config.yaml
model: "class-conditioned image diffusion model"
train_examples: 61751
image_size: 48
arch: "unet"
objective: "edm"
norm: "groupnorm"
activation: "relu"
weight_standardization: true
pixel_unshuffle: 2
scale_shift_norm: true
init: "lecun_normal"
steps: 7600
batch_size: 256
lr_schedule: "step"
warmup_steps: 380
Rows from block 10, named by matrix and row number. Rows with one number belong to one attention dimension. Each number is 500 + 40 x the weight over its row's rms, rounded and kept within 0 to 999. All counts start at 0. Numbers have three digits each. After the name is the row's rms in percent of the matrix's.
# q: attention query, key and value (stacked) (model.decb.0.2.attn.qkv.weight, 288x96, the q third), inputs 0-95
# k: attention query, key and value (stacked) (model.decb.0.2.attn.qkv.weight, 288x96, the k third), inputs 0-95
q.26 100:494478462503548525486544548510529465474489492453411489554466547479469570518468426470504526519475510525459500500588415517521496414510477511492438498493543462484503532570493527546510383496495577507412487479485560524501516503575499481452428493511536442489536516477509511525530530528484503597
k.26 095:571456504546537507477550563526471481481518444484560417491483517473495555409459537504554592456504473545544594566519534473459492429491452541478493550527508525583515469555484479480536511517430544558444477477503523534526480462517496469514500454458548531494466512485467469494472496412499512464
q.27 090:524531577495485555480481465490550590475575510517450490489482560540552514546461461553529439513460509588477487522558536527443448492520418507469479488436553470494534520530517438517518531481414509467516517549453504486483421518456474505484502525536442496409521497513540480462515462442514521423
k.27 085:493495504494504559487485474555462599520531536501528496463455524488531456581554462498438471478453446530440504531559549470519452452539467442545520487468552463525528447483562509443455531487443559453594531536520447561516482520464515526522514561501437471499544547470506455518418491445482517482
q.28 094:493498567547566493546523523521456530409539503501560477452497447454494550465432476547481496555489519545505536498447480509516504507580457484515542498485488510468444448528586499506492489438519503482419469488509491477540453474437537492509501390557457489489408507538480514434547574504554504477
k.28 091:506538562552451518540556560497548492449465458507510503503515497555452527510495391444517451495528481540543468503446472480463447504534585512495514422491461501501467567476506468435515518467487468465443459509462484435486512451508484537439537534498495565561472537481563428450584525551486521462
q.29 101:565450535447457530487527449456530461515487467419544563455516552511552451581523468487558545483567549519551541517486517493462483425467502482526491458531480454469504518519530517513456509554500468474501541551493480568446541472510456456412538530461504555520505457482475455494415402474513501469
k.29 104:464462531517534490480459539418492491483503533426500430550535587518546468553569490443560533533477475486507487418518470481473537475499512446483503443561485470518490430535452466582421492518474510575492586452485500528528523513475437576492469542549502541509463511445529543534502502516466520533
q.30 115:477421473470473502474442612528514468485474413496483484542468514515446536450543531515425500494510497482511518521493473542557517533492493544528612490541485549484545518509477538517497475459462518463520511446506526500626540518486466584467552419497471427504441524537462504492516449463473518481
k.30 082:448487505470454518496529560486485462493430452514448561553487512548456532549470496440517464549500470442587477448574414457459548536483521461512526560440467463484470472484506544452539482488515479463529445482535511529466493468547502469476488575562569495562543572466516511492547502521478577467
q.31 092:576449515473476483448371460454567523522554520537513543493481531483495448545508509485560431492480452507500495574506496507523512513552526546473530511459456475483468562469484490480556510626526532499463507482454577542565489446501496454509490507504482464539522461515489487520418432461454508451
k.31 088:525463539470472471439488548511526531402521546480537509560522579415477485513429520495545573524524495477532469464530538483541496554524479541459483519487421406470493496465536510534479498549518464411519479481572500516473484599525542453464534480516504517496485439512490432598488513508491522504
q.32 126:518495547557530430440448570447488560509524504479507519517455475490534515560518492441505483505526559436414523532574502529488508419572545507530482484513574423528520458467471503545542485477525477462519530525438520469495455438449547430506526475481533473421540524551500451450565484520496515479
k.32 106:506488553537514497483488566448537536492489502496435497568498491460513514548473535483506471493529551397445521533577545484473545428538531525510526493525600426499532485459496482513517536472530522446502513466491526500509457427450513420539507441514544489448564553536512403459564456536493466463
q.33 090:517429389476515483535451490373420499500518493535554503484534502464432496480545502514533559551481517483450492491531562497492496530559532508528486492502521534535593562514509488458563465509489525520496491434474475430511438560515509503484476540582512508547497550528446490486501457481449470575
k.33 120:551461407484475469511466498422462505560537490534493477496567544470496499494544525506523571579493535489460521484512590443436467549472525497509498488537478519566543501469504490443522462560530447518556462497519491400463432493526436495526488505604499489493536508531440448487546435496542516498
q.34 118:490526495541492593483442491510525443516487421495413557499492477487467482506515511493553494469501490485525463462501544468532570539493532530598556438488545480486485502472402532427498475435455416500424503526554511490529559491531512467426521506501468517560538541544494533489568500505556483556
k.34 100:516511490584476575499451522523510456517466418503393507469497519525450485493508479485574463476518499467514454470474519463475497525469537507547516441532514526483504536468381493457533438420460452483430514544562514471521490471525483469448512507484447489558556545564474527475546536543565504562
q.35 096:542530473482572520552521577536547525480480580474520506526555506411525469426457450477477494469446403512404450509519507581470520517552483497562488474470466492518494448501434531512539483519547533480550559457492519498547469498510484476446462520455485467469560528465543553543473455501472451534
k.35 131:493496497527532525519514521523549554469477557445533529517516485402521499447489418460518492460466415503368419524541538577488557493526479490526503512531498530522553392483473553498532484519548541450529553482497506532528491476501512526470473559444473473470547476458542515525431482500488454540
q.36 122:519474534474510561448475460447520564505482577511478510508503515506593496443538513504407493473456486499554436544484580529546494553500476473550437540545516502512481475483617510508454507529493500494516439456478573441541515450556439496529523472547491445468532511478510440508475438487468436476
k.36 127:517500516439500541482479427449535556518475556465498529540524530495590514423527507515429462501458486502559442542494583507549483505485494484532440560557489506523506482499595522550496514511509501520560444469508555417492510449503431503478510492563492446463512520490503427451458449511464416454
q.37 112:470545530507513500574477544541510490557514498581414486457464497540505511485517520546525540543477478510509475449410516463481501575538511489429468571404505473503491469503507471537492475489512423525478516447505505583520489473417502437512524489490591450545451453479496503474550586557485497530
k.37 107:492517518488543504532475544503543520524491506508490515475409485499514520512504493515516544590480477505516438519432525460486476564569547510442458544423520468526441473466528530560506521497515452480439503424516484567550565502473499475456547489500624460544419432490530524472576541542528477477
q.38 118:460503569500557445580549493517409424520423512516482541490511496558456523518466558442489469414526521470500529488425540483474488483524512488427542501536510507514513456526520484536533560500437493569512458495536511430561516500509484488428550490511582482516559503439454541529555527475483472539
k.38 124:466531573513543461571523500517423452564469522501450508477492530560445535524490536451497475428531493469481548477447554428454489505514497480449580480543505475538531438483513492566537529501440516585504459478532502466533521525475478421474533471497574478499534514424452492553555498442518517561
q.39 091:460482540361468487485431506492457409502557507435555482478458499548476505475461541468515469508525462450455423507469535464541470568568553502539435480478488461502474522461495500528493574551542524556540540565517516548488495499429515462542492528495489555455498520496510475525436548537507532521
k.39 141:454508522388481480525444497491449414550532450476518531515493494552487489447482530461526486554491464398537411495478543488495496565523498469525458430493516462479480518495519516550504573514522486575571533546534535515492490397453516500577514545513462577457483510530513496518442475511532489491
q.40 129:511452527484533487499453550461490459489546411538554569451528438500489522484445469476495490505547476584546507465491445481530527483507439514484434529500519521523497538508545550478557555491543600451418535438457521476513484475519419550510456522574495482475475571435514515507489492544493517424
k.40 110:502448541496524509509449557480476484516552416540542536461528468511504475493441480481523470463559438583540485457488435461505550510505446522498452566514515482526485558472533549521546512494512606486435534444446541496509503472520450539541437530578533508506446543436535515540509464531456531423
q.41 108:598443475522502461524540510519560509492507440468566537517471473536511494471512446443465487508547544423531507467480501538478471539473526488418510523512505517602499492522465527516445502464523534465427485438562492461522593532477473411480529543455530532485445533444522514476492514493594442508
k.41 122:563446483551483511558554501542541481488521471509518556478472453549526507497505472472464452520524526421542511460464529522503484512460527484405485561472493514583495469542477514516423502478515490424448484466537495440525570535472477429450537542455528533493433526422507538447495583540550448535
q.42 121:452450471494514361446437517528500508427560483499525517498516543484584466486488515525563512453461474555534514470487494483464615500488505467563515495521484495467495495514463434587466444547446478479496526492430490530475566540535500510457535586493520520500543515528486428494522513484464526543
k.42 112:452457464525505396485462531521486503399577492535531512482517495499586527489516512530549500469447462574560518470485528509516609521548455456540526499544507474406498476538480450550470479574450495468469535511411485515471535582507499511467523549471493565498502509506488473509500512463441523494
q.43 106:568511449484539434502473564500548482468467515518550447530552549557530582521515501507559550522490457508552517542542526524519440491493502537485523427509491492504486559524483496478491565546474456521468486493527461586444504468533477484445525426486441417451463518466471489488501483503574485375
k.43 126:570522450488522443494489520491546509491469498509537425525563574554520577534521487508574534493498441456495517516561564518507469486495512528517543465466509506513477524484495491521513562507484445570459464557500477535453527456532542496499505431489449386523416475493448405465505465509557491422
q.44 108:468532520540531441495500523519536528444472475557526504472474391507442515535471491567449449506537537496482460504503481514532469537469500512535485404541451555464535525421548521462543539454559417552513474554567447465571466511552567521453479509525496424502490525560550495488532492486523470513
k.44 131:470512530535515477490480503505536533487440517527521531468451370494461501522493502546464452505501557478510448526512479520507496545496494521512441356532482551487530556434509523432550557464523391531530496526563443519567457525560541526456484516510513465506487558536541504485490509515514425494
q.45 118:463486488532500506492570485537496487488500554462538459505464546463486523444452463589536475450534523553476484432519536540476505472417463523444562540492506453428512477484486501465471488434496532525517525433563453480440491567471529530546510504547524564443507512541458516491453448594461584460
k.45 117:442508469525504509517529473532515505465506565507494452462474574485485519476431528558525421452525520521484484489543543501474482490428455519503579498528519447448578482512507472494501424457464553505500549483502481475421479568443509509489509509528555564444471539534484519523468428576403568443
q.46 117:509550492425436464464512468486508565462463541516507500528437496470486492541532576498436537557589523514527510564573441536472571501461557528517472536435484593499499537519446467465486539485535463522547454451461509419480482480477483547477447476492456445495575487550522502469504468502459456509
k.46 110:454534478433436500460525451473498597496428540487504532513442473433475491543512564532440524549552449495533459567545479523474537489462544516506488512418506518468520586514492468509466533486574461505562462436501531483462495543466493552485433438481480482530524505590520521483519458440514455473
q.47 124:506540506497514524471519487456467491472503449485432496498491516471481509451611443570545487466578454551494511553489449495471483495473517533427514566533427456463495518530477478476494522540601497515490568532525530600504555587489436504513499539449515475482507442551482495435525463478447460535
k.47 106:503545494464529486489526479479394508486494432520442481528534551460500491436547454537530507503562509530519517509486448544505530483462538507469486553511408457436531586543485506485459560531558512477473535550518526564554528576507420477536496542446481454515524448557487472406508496475469484554
q.48 133:444468537510465459560565492584475554536525529521507500397530591541482485558469491462517484420484490507539489491553534442580538495457459470509473527509490546493566538505502570462480416487518481470474540564494448502437501556483505525528502430418475476538533505523530503498440472491459523518
k.48 129:439454540526464456557559510565499537501524519515468459432541592541462488559483478473541475393529502513495508489545539468547528522489457488516458535459498552462527551508513552446466445487530536430464524556483420461457501579480492519557487504431466494512538511497492533499423474485433545512
q.49 107:443447510553452508505509501522501495436490482456468443550518514444474525564481478466493607517465462532501549518401597525542434486535444568547510501533524497506488517474485450506476526503561547451474453546447487520576453497505524465591520440460518460519472447515468557491493538508457483486
k.49 114:421450488571452511508516497537506492444477516489487432497535525488454477565473468477532591504467509531533547508435577488525440486500407552514529491527500464479513494551437452516480473540530550449434523554457515517571469552496498446540509462420507504499438401500469564492494505532479519473
q.50 135:489474522516532556542538446446483500503575548465486525501520424523489473520497565556445459555384509562514499536456496517498555498458461478546510530486504431505492465505442525398466528496524462453472535557549503525448467456501563480504491546515463556550476480471491505505504511420543517402
k.50 095:514490476469522551543536433469480506496539551475538540518546423481544482520505581564451428571367470557509513532484452521473562464453494507544501530491513430533528488509445514417451497502524463461475487515477499492459464469500552488504492526531454532574482489484521449517542510415500524433
q.51 118:529545497468559528523524517577467510457512400514528511550461532479412496498528435505463548413498509499452501481515470516571442465485482499515539519509518520466517476571554429443449487444507520492472491509510526541438450493470527510448467484486478536470479484499465464520512544424564635478
k.51 104:536535485474534580502536498562480513401477458491558510544451519472458482525549441495423509466489496553432506476553480540551476531494514543498514520525519500505506437566546486445480493452501507467484535456445547520426450477526540534454498453500497534515494429450494466520551543426534612548
q.52 128:502563532560468545461488482489471527535400501453471499464557512519521549444504490459567537580456499529421500485422517577525448477492461503474475508518517429511499562538523504476534509536459533561505492449442479508532513417530483606486494515425497549500522509562547517473490544503541453514
k.52 118:507565545556460547462484453523498517497421517449463526499535505474541561415502526481538506587456452547464524472417483530553496471524456488536472492481553476519478586512513541464509575516450507561540481429486451527485479439545450590489509506485500522484533539537521496497465562502498409523
q.53 135:535540513518497509498544448552503505558561470561425481483511466518473441538520543474590460484473511481463531476560437474418481529526434484432534487429481534528530482428505478604498512557554501494551481551518447529488495483567504518532486502492504487487414425430469464509518538494447513521
k.53 116:594504489528488491504556431579483504543563501559458461491535469515488485518495543483547473489489540481453500472567436452497491462519411485440556470482412541539574475440511451569474509551541489525508496546527452473507505479512487504493480452515492482532387459434451450522518503499436489521
q.54 109:556526481460540509514439514474457510505469495469493489527536518461557502494488527510501480415482610497472515516556400428478461462520550480500403410518547521515480547467490518483509438488459471522551492486504453512545522556565501515579522467494545423531568528544499503559444546534524525490
k.54 112:561531511504547516492410500457460497528467518472477522504499455535507482486500545538495502480496586547519518573483379450462443498460527491496421449488490493520448514485480523421501405468438437505599476507541491525479478494553504557495506509527536405503536521565521548530484512495557489472
q.55 123:553451570524512536535580462497496516467533559475470447491414481473495572523443540523546460495507488491550466526534520510521530525547501501468535393456483471429525491491479412525485438486417503506523502520478494536554527480446495474467557429581498535532452484526434522535489520559539473539
k.55 112:541432590513504493514564446514508518464503486478461486483426461473545559547459530516558489437523511504533490455534487544537467531540492518401485479446529508414564524501508383501485485481449481523513529535489493553537521411484519480478487491540488554545462445502442561500472557549533487543
q.56 097:504599539487468453561451503476512542496495521412521503510501442495526479464527451512451496527528465524554527539483472499487387490526522525532436498532565496482497448470523600563523542496365509507520454499466485438434489495474484524512530547494538575508537511524519473462477455499476515437
k.56 131:548553573465484454486454502477502579528447564405536518470550437515532494424494452511457524505532497546564546527456445525518416491529516505557387520515552505488497470516528560524496510499385502519517477474466490435487485509469465518508516551479527563558532553507506475475459494511511516475
q.57 115:424512424566480527486524544513512416563533550507460424543558477463544445499509506558494508542546499453598487495549474454512577489465486556566527517507512485483419503476522506530486525486501473459527531557449539457450508555456535511503495479482494535450480454436513535513492439444509426528
k.57 110:480516441565478549473523521535522439553541544482520461545540491498561451505537513538477523581545522471616503519502470457491549467466472518568502506504531513519386519530527504495531567497503454429532544520453541478427477561476530501506446456485486502449479434420546479510515477449500453485
q.58 126:534501430519505528367431437497512541473477467411544509542530465564482534487475536456484607517485561502494470509511454528474436480436443536435498570445482517522472417501511478488525480513510475452451501542557523560473483507443502526495477548524509511493541534465532536527544536475529473504
k.58 108:540527408517533475404444437522500534500535445449520518540494522499515503495450562449504617502501556486457484515518414488547467448416533504455481503430501520505471414479516504536481519493457455496511481576553516578508544499439509519508477578505477494467543544463548510482523514531488512517
q.59 119:477469470475550487450424542516489546568531541573494540488488451565533493526481437484467493478536470460469529500483497549451455529480514508499506508576508556502460548520543428473513463495621518537558472494475505437469582522505495436567509438495462570521546527505483547537427503485474444479
k.59 107:479460499479558493444444519512486580532517548544521517478476464560540473510440432470473514485543474460475538477482463543464481558537543487556490548555489633497488574500502466473525470472537566541536436522491499430470572510529518466549490473523429565505510508466493507521410496477493436485
q.60 108:487456516528450510511465521504518456467473546464490425473431476533480411592590512510494548537516460498563507533476463491432455511486477510460448459460468455527545552531515497507441418501517594438547518435523492545536509490583536537460496510527465529484515512460507562537447500492544527538
k.60 109:512485501522434514517481503542551434420513545500484438495473519515495435604567514529479499505524455496549547536533509445457487517531491507491433421464479458470476566526484500518446417449527601493515481455472479501561537546570548480535503437542451516484501509456499552523509464482472548566
q.61 095:496470454393432481474523500504487406488436471572458456516512500478489508480449474498509456507434607498497592554524506513497527492564452535458565543510477462548479399531517530482516518500535483512511490496497525443487495481553496507520543509522505502444581512538521525537590450486506519440
k.61 125:484440442434459489495526484520470409454449441557508467518486505461463474506459443480528460474418576512511581541447458501509520505582492480454506498520506485513460439566500510400513529478526558459480525491477504470524494494554520477521501537546514531440568547546533559563516468476461565473
q.62 122:471508456503497521545554483497541442552541515527495485505519514478490508520472505548459463463532492579448513431495509470534544423475575532487571459474444573490459508495505578570493424564432494501449487519526501508487477488454465432501516449522436470619526509507523433562511452518471513537
k.62 096:462521479497537515515531467494556464588498486556516538519542493498426480490491531539465469466529510516457476449471526506524482419472564500455585508445515564487459430482530586538509395591479531531477515521543513541501506477479473511531510485464409457565488490526505473508535397486527482545
q.63 109:479499473466509569502474553462536514481531480510490483517454617482511480478455510518445478555486472435488501517516437474511564492466499508527552573475463550479510495529490536593486440495435467572466416480534533511550509470528457497541547497454545461473411456493542515507439553478485591535
k.63 103:493484478507485564485494561470562499484578466527470479533453614521506534493476512503439493554528451424444544509486473446514543510439520473483538587494519543518483482523489513521442478487451499548453448484536571505533520461495431500587502459483559455494438511500529502530415552492466572528
q.64 097:486447509445423470495541471521400559452478450483502523493444579475503600465442522484534484528558518499535494528510408545522582480501503474492535531425531451554460546480464505523515468509487497514509450444503506545461524527586511478500501489463504496454539518483456514490522508504552583584
k.64 090:454427500565471469419481526503522521459402496440532491530535460455472566601459538439513462509499461561501497579508475538498546427487505500579514525447501502460451503501497510432536544467537508513500576488558508471497543525510476473467534533474542474503503430526424482519488551467474529549
q.65 090:485499438548507447566502526544449541580483414520495551494479539509524452512587449422418446458474541434532541499527537519430526440543539467489472486499552558505490449521497547517485446485502455535504524482453484474500550462486519547468487538501542492564523480598501531528467493499489430482
k.65 089:493477536537502539541552498496544547505498468533518510491481476484507542506533459519405559523519489450524545545565501466494573484549458556499527452546591533503536521481490514436533440453523516497444483451433496549491505480508544416564473455566460469475435445486516467570471574481428460506
q.66 089:536458507521435494450506455437466508479501539587566558582506511570553534580464482480523456553497531491479564524452426518491542470515509476504516528519504496512502555525457476468496509537431467544498513445444469508456485490511489438452540508537484473509450435450524520571438515447527504398
k.66 091:448493465468536543516546580522523518514493461488501476552503498502533473525501515474552516507557539495476528430474550503477488570428465498515480582476476560470489435617510510583486463490492448497539465521533467505464528502449497486531488472488489357506492512560465489557574486415487477502
q.67 081:482461458431534558508469534496477482470494559447471494536514440538460530482502527542514567436561461481524442544520501509575464535490488531490448500537455462490524530541471508486483503563522459433455521428449521512512394473467491479486385552581522504437481560456520517538459496493519534539
k.67 082:572509470463439439485497498467537493478475483467489439489555493527485501491505516490504578454459525546482409525493525497541475509473510425510539549464478490496592456526493475491514515568530518493560444471520556540513468565502502512492524484422537589518601490432513576500419462534549529534
q.68 084:491491536495517487398522497463570486457479455488474508521577411468492485492448521518554433523532498463538529544571477465474540449485450600481548494470526534434506443487573495496478571475518515549478479581497471548473509559491451534542513444492454525467526434501500498466546570530486500460
k.68 076:457542492514502504510540444523531456530542476525520480451548515575425482514447495598460532416537583527543473432464508466521459550513491509504555513491466559495418446480518443521535535519492495493572500543473508454462522572532498542511504532445518500519454529508473476432497512522459426410
q.69 080:535548513501513537499554517516505489527517453441481498442529510543574468561516511494520464492550534530525543552478489558447528527492540429514502482462560495475478549561567480460486535508576537429495493582463534502492591459436470435486493384473514510502503434478471476441506499482449431522
k.69 092:478530491513564533422467503525478420487527462477461567536517528452505492511498477528440493579506557498478503396545401583501479495536528485514489474519515533451565552481513496485491565516487461534583511483520478446511443518472559496496420488537474428519473492576523490521513441563489530460
q.70 078:501464520491477545495451532534472498472449494493445470491495451500464524511472527486425477512525491482478577515508458599454435546534557495456486544495540516465551464551481491503424501472602496507490458562532497434537535585466517532514392566491516465593496525497501490537566529518522524545
k.70 100:493524508470451497609503477538547433552503521483449598508490429538499476541522537487497485602534534407460549460512531531553500447487559475509435482507488451525462474517487494450472520479573512493436485495538488518527471455527543607507515526499515511453467501494446469506462470444569520490
q.71 084:490512419564444546538494485478471534475502495496499543568508551433485486510555492509519587472497508516565534453456482526463529514393438467528530506525570527560535561441505443539498505501509549520483460497514491483463521494560550508526557514468577526472565441479499519506450475400497473564
k.71 095:541527499550521491538500496423565456418532463477520528546502520433489524499515433416467463531504586526522506514532483395454525456505462494486482462494448493458577528458522513448520546527511523468580487518499570487463486388511469563468521550507503539551482444511511494512505472493467560538
q.72 080:442489559520481423439488444471490520489520480442440533445430490539502551491463504519523445571539501501556501519517475536522541440592476469527478495473478376563492435511470549546579534435514524518577505484458516464483474514560436553505522494480491534507509525515548507444456496478501493483
k.72 094:540492475484517481490536534513494504505446504404396445461455466494513485517469514478523568487512500481533514497433547501461490507443427484544523562506492584439432499451568555493512494574493487537544492445557567484525555491507564498450523545505519506476517500579453572468551521518439464470
q.73 103:482450528460512519448501452506430509553517542488504474469497496452465483468492577450473509464508525526431438509472543480479535480525523532491504575494468509574498497553384452558488494511529430510512549515555518537532449520438532486468448583529500486487472565511460488580589489464486442557
k.73 100:427448497516497388486504496494537459511543483472484562555542521570513477505496599527525521518557556473474534490543490478473525515509559462440491484508479466568427444534464500528502484542502516427471519530483462585475548473473422474549455489541488454441499513461460535582540519549537482480
q.74 090:419483579488466553483516464428516469527512499487545492522492499536466521446500454543523455573456554463511458504557542486401501476474503477517515449544448479517503427457504567500482488527505483479465498502483513468526490438504468497538438473480541582532538479547579581437521441550514562567
k.74 090:483456458592453537439413514587444558493443507518561466497505527522463460485487510526466440403473491536441524535499487488506492498546533560543467503497538531561460536474466511454453520524520546465515545514433535463521452567486441533489527534501544577505473447495517501485454488536433449510
q.75 089:521600478490577485583524553528618454490518570460455482489495492526498438565576495518438539451508429529493531519450482470530457491481528535535524510454432479492480529542492458446510512516462527447537494494525521589516472474460492531485515459474477486487519498439485512524451549550470556439
k.75 084:561532517434490421543512418489516564472536512488457435505517489482522461492503506468491514481442438562486471454496497591504506499524509486544454412464513473425482483452476491445524534514483471480566454560480486540466542559460591455526484535523467528489462528495487515610516510513547560452
q.76 089:518516442513516519506472494576557479531493498529459526565508531503494500428465446503515440459523463538544546525495505515568455571489537475507502425556493531470469563513497487500494497513453498513493498535477501575548556463563511517425462481445470438494500478460535483543478494442502442335
k.76 106:534507515465542531534509589557503515498500559472538450571505514535567512515440472552536497487424537485506508529529465525453412488513504450446481504517482489475512519544461531579501530478544487594430457438547500494534474428535447463544463470547512426450463529522535513466577480489524543458
q.77 089:550534435478521460530423509526476519489479497499453551558495498472512456477566436497481519510520487507501554539501489499478404558494542490499436465492519526506484519578532531505451502466464524530502544460546424464501468522457461511512437579525508487533593538554534413471549496450512483383
k.77 087:538510542512542545510475495472525463471514548487497498522495523527556431497557450501495493557460424514478509518425521531501498443546496511497462521534490452540534456446547548571456488468462581566484499499513482432469460444565485583507472534513509495432529572499544514443422547409457451481
q.78 090:429483499488472563556460527478545597483488524440451476507508549491446447471525567418526505511413529487515502513492487583462540495547530497514488512528591542534523501555522532513486472479437465496492503525507455502530443433431467503463491508524492482458520450571517508510475444488601569536
k.78 091:539441458491549533532495517493430465515520485550560459499509522444515496503506521512457521442532412476516563539491520560476457498458527522514461466518563471493465438625499570552476518490447507543497502472479444557550468476474433554481489483537519595525510536537468476500459529474467401484
q.79 088:448442435470518443482562513510497464551498479541508496470517490560551547500449482543442462482461503540529480448458530480408520524434512465476503469486507490468522491539493602555453506452543483542515482498476443498541491545481504557559524516492513439516510550548523502441502515637442430515
k.79 081:490572503443460532503493465503514547599495442538429517524488504533475499500485512516438541517496508539480477483507473544531540491442572548468563526495521445401490535504471497521553465441488461466473399465433540480549543591538494439528525501496482493499537534474473481538530510546469417564
q.80 091:549578550557498504514514378406504473486505469512511499466470510494433498514476528503484486487510500472459459423503542527412462513530511509460480485575541453482506546404473477517543524517503483493486486471474527524478560499527608453473570523478506464529479468529515523435451509570424541484
k.80 088:506571500525476459479465461438457479498469566510531471515543529521484474451505515475514441461448501487503543532492596474461404508545480524471506502595523488517545560463568469611497503491460526465496521472525528470427509434493517401500517447495504456556519505532553447423532522488497497463
q.81 085:510535527515463495414523455470505544486538462517474475433456460502522574563511591544442517516509549466497479566497474512483476506493484505487467520466514443543494484511537532523535478448441525499476529513461490430526567473442520527496517466532433545467440525553461450429518547589504419410
k.81 086:462495491566465422435506521498447483555469446550528504453510482385516448482541455502546536529464506463462506426485510506489473531466473472489472481531567513472476509512473517569491549492530528609477520516455456480539572532529543478533502485432484515466586514541535566548417500496505535534
q.82 081:476542452512503553499516518455454472619519476527484463443445475520563529537490424484486413516456515515520479517515569476544455467430546491493491524446518481447471449442491587532531550523460514442551539562533500482427481493519500490496521449533434514544471505491489473547589524526476454524
k.82 105:493537531489509454499511563425491543554570482489458542539523549548494559433455504529448562500558545501529514467455448490580437553557532452484500557558457467482519459487470495548550515502457430473515435505485514515424493492497546487395505466503492415517557454539503485455513514528492495507
q.83 094:465499468489574525535407483527472497490496546498469434519472525443424466531567536524543584462448454472498436494519490424490452534538522500523519562512514553522558563474526431519454496545474519492475531452505466576498384518534513552498497527576521492502451529474439485493550483489513504520
k.83 093:565491490451543520593471493469520506478497517435465475450472557569497502530576485493589494503492523471480462477534524459382544496475474487550485486452482453498461497512478493499469459510537533478424442569508452580516463565448449531515526458482512564533535465468502499530558543503512499587
q.84 098:514532494525518513510559545501536429510474583496524396516521485519521548458479509548382590510449458506565483477404538451518456516538457443463474435547472528520540417537491459481560521488497470542447497460478491467538515484463507484520493492587474441522520513504531511491466467492496458510
k.84 086:569524531463582499479424459498383531540538503568542523559503499498550478477492491442431532546501436522384508529534458502459522515519519512489485498495537515514563496500457545611507463481527509496483529535475487512532467478541473439484504557454441503501512539501516522484415470464519490434
q.85 087:493505472534455462541435508522429446481504476522541491497545486562460484482563514441544515492518559459487429477488507516468516563473575452503511485620557483510563512452493502547545434437510492455534523476488450515524479500541530502473496560514514452504441408518528464523494520549475579418
k.85 085:512508503548443496480526490458538513485507565489507500476464502484469416439531492497535512546531480498480538590526564499453440463596475542495545510546460467541576498459556453528496474559442463498518393545467500430529521559470544496496486488496430485531490511473580460524538537561504538555
q.86 080:465557495491399452536443555588459431505512511513471572550523465554529469501485462461493538516528511508509562503457556508543471548477582511522485440468516498536470521442537474517467537527590513528506439513472464543412507494545462516532505417452497526565521496470539476465474506483466493432
k.86 086:519586495463483481509535491468494471465441476528466519465468479465500542465511475493545438468501474550439495480437473506546496498484452596502468530522437525551499497479464457603538573476411554501516424444496586468512459448457563526475489485540497521534508473454535486478432530495493561558
q.87 092:538524497436495547432447494502463485513470552539524511416503499497530552569481584504471555431453497475483502470455512529536480516526508495507478527513506499520550513399484443468554502538454516502445441437439579575504496529543566464501512456457507531530482540513477441503498518509498585594
k.87 092:523570515483464406518449543412537440506474522494434498554506582488486586443486484508550496518532523462501461518581587476505546526483489450515465531539542504485489634535445426441546527520510471460517480470518491522444535459464491496497544492476472541481482481459508513509530491470544508511
q.88 073:501500468499477506511465473493489460469486434563548478575559428585475459536538456550470528506480461478531536433576470464537434499488530503509566533577464523474516522553552502441458543530510546435443558460461467472497465510503495529545465460507480547529483424444582513541524521443498492508
k.88 093:470415498478525589497544509572498580514513476475558481488461461532487442561557513504520499497537491521503442418539492476455468509503499514540591461451487486528543429529545573448421487498532529466469577552511482515512468540437525586518461499477476483494487455495515503522472478455419473527
q.89 084:505525523511551500550526516533540531467485467527498484507538467485497473505504485539549440471480500474458520459580475447547462476508442502429503452452455609430489516467562510455518491553565554384476498542470542530484475473496519517570518486499553569495531472452465555564481509443475565553
k.89 093:480501469509486526482564528526512551487500596547563505494497454461436527523517535532470550446531496548507450574464490508499451412468476532533523451463500547527480518485500471496492547490487445521450626538486479493533557447496493536445516573481502476520534433502499482390502509468577445480
q.90 088:502451446518542510525436485401530526517522515540422468482497565448551481500493400508562466525489528490468507477503525473454524524534460543463483494446560462515481564593499457529538441506529512533514458563547528460497508562510540439516568504486500495510461502470424480460489562500540436571
k.90 087:508506502493480563620527437539495424551478483534472512447538523467463516530512435441531467570449486488520518445439495502457499526508503488430482484431513423524457556536475474502447462476477481484475443528501416538564488481562580461498546488496563506534554508456486478534520541468502494558
q.91 093:547477532571548508537498551528545484546459418499496472480494501449477512441481472482491498508524485485473484502457479508574506422545511519529493470416538526441465484437514545425490467478529556496565534580524523498443528496477426460446513524526437545512528542510522572502456458434608509474
k.91 101:547510493513473512513486494512500582491492503487459485507540462457486556441416492485476537455432474512523449548511480515524524480460459478491528482437525564541505536465521512430548453469523478454443554520522557544487503519513565400460503531475606536477464509459490511413607512541550530541
q.92 078:604543510480529511444483493507467464436533522435504526492471448467523513513435459524554459483571514514458457568486530521508443465465466490511546518560414490448479489449530493486549533459489543490554497512571531500510472505496544496600572461459498509500550580534477476449468563511439460534
k.92 097:490484521496534513447472560493476514500503527461426477475511514513535515441532536535572483512444478473566557552522574438533433460504529476506448505535495524497458497507563543390421526505473483520509568514491495414517464432453444519575487544534408502466541527516508575448496516488505498486
q.93 075:506469555497430551435529479560529458490559520478592535456469515438497466483488503526599490521441499551440438462480573463462504486514518486502526485516434463511441483480548540503418462463548444516498521455554460483488577533526453527495553532459478550418511536508506485498512494541536472556
k.93 088:491472478458556500476517476590526520491514465442522475450488502537498460526483579484502472498523517481494485469490485452488532522525560469465532408441459483505461478504537560454487446517499500535567586440496456446473551559515430540556473578526515491441426510500448433459508520580465545455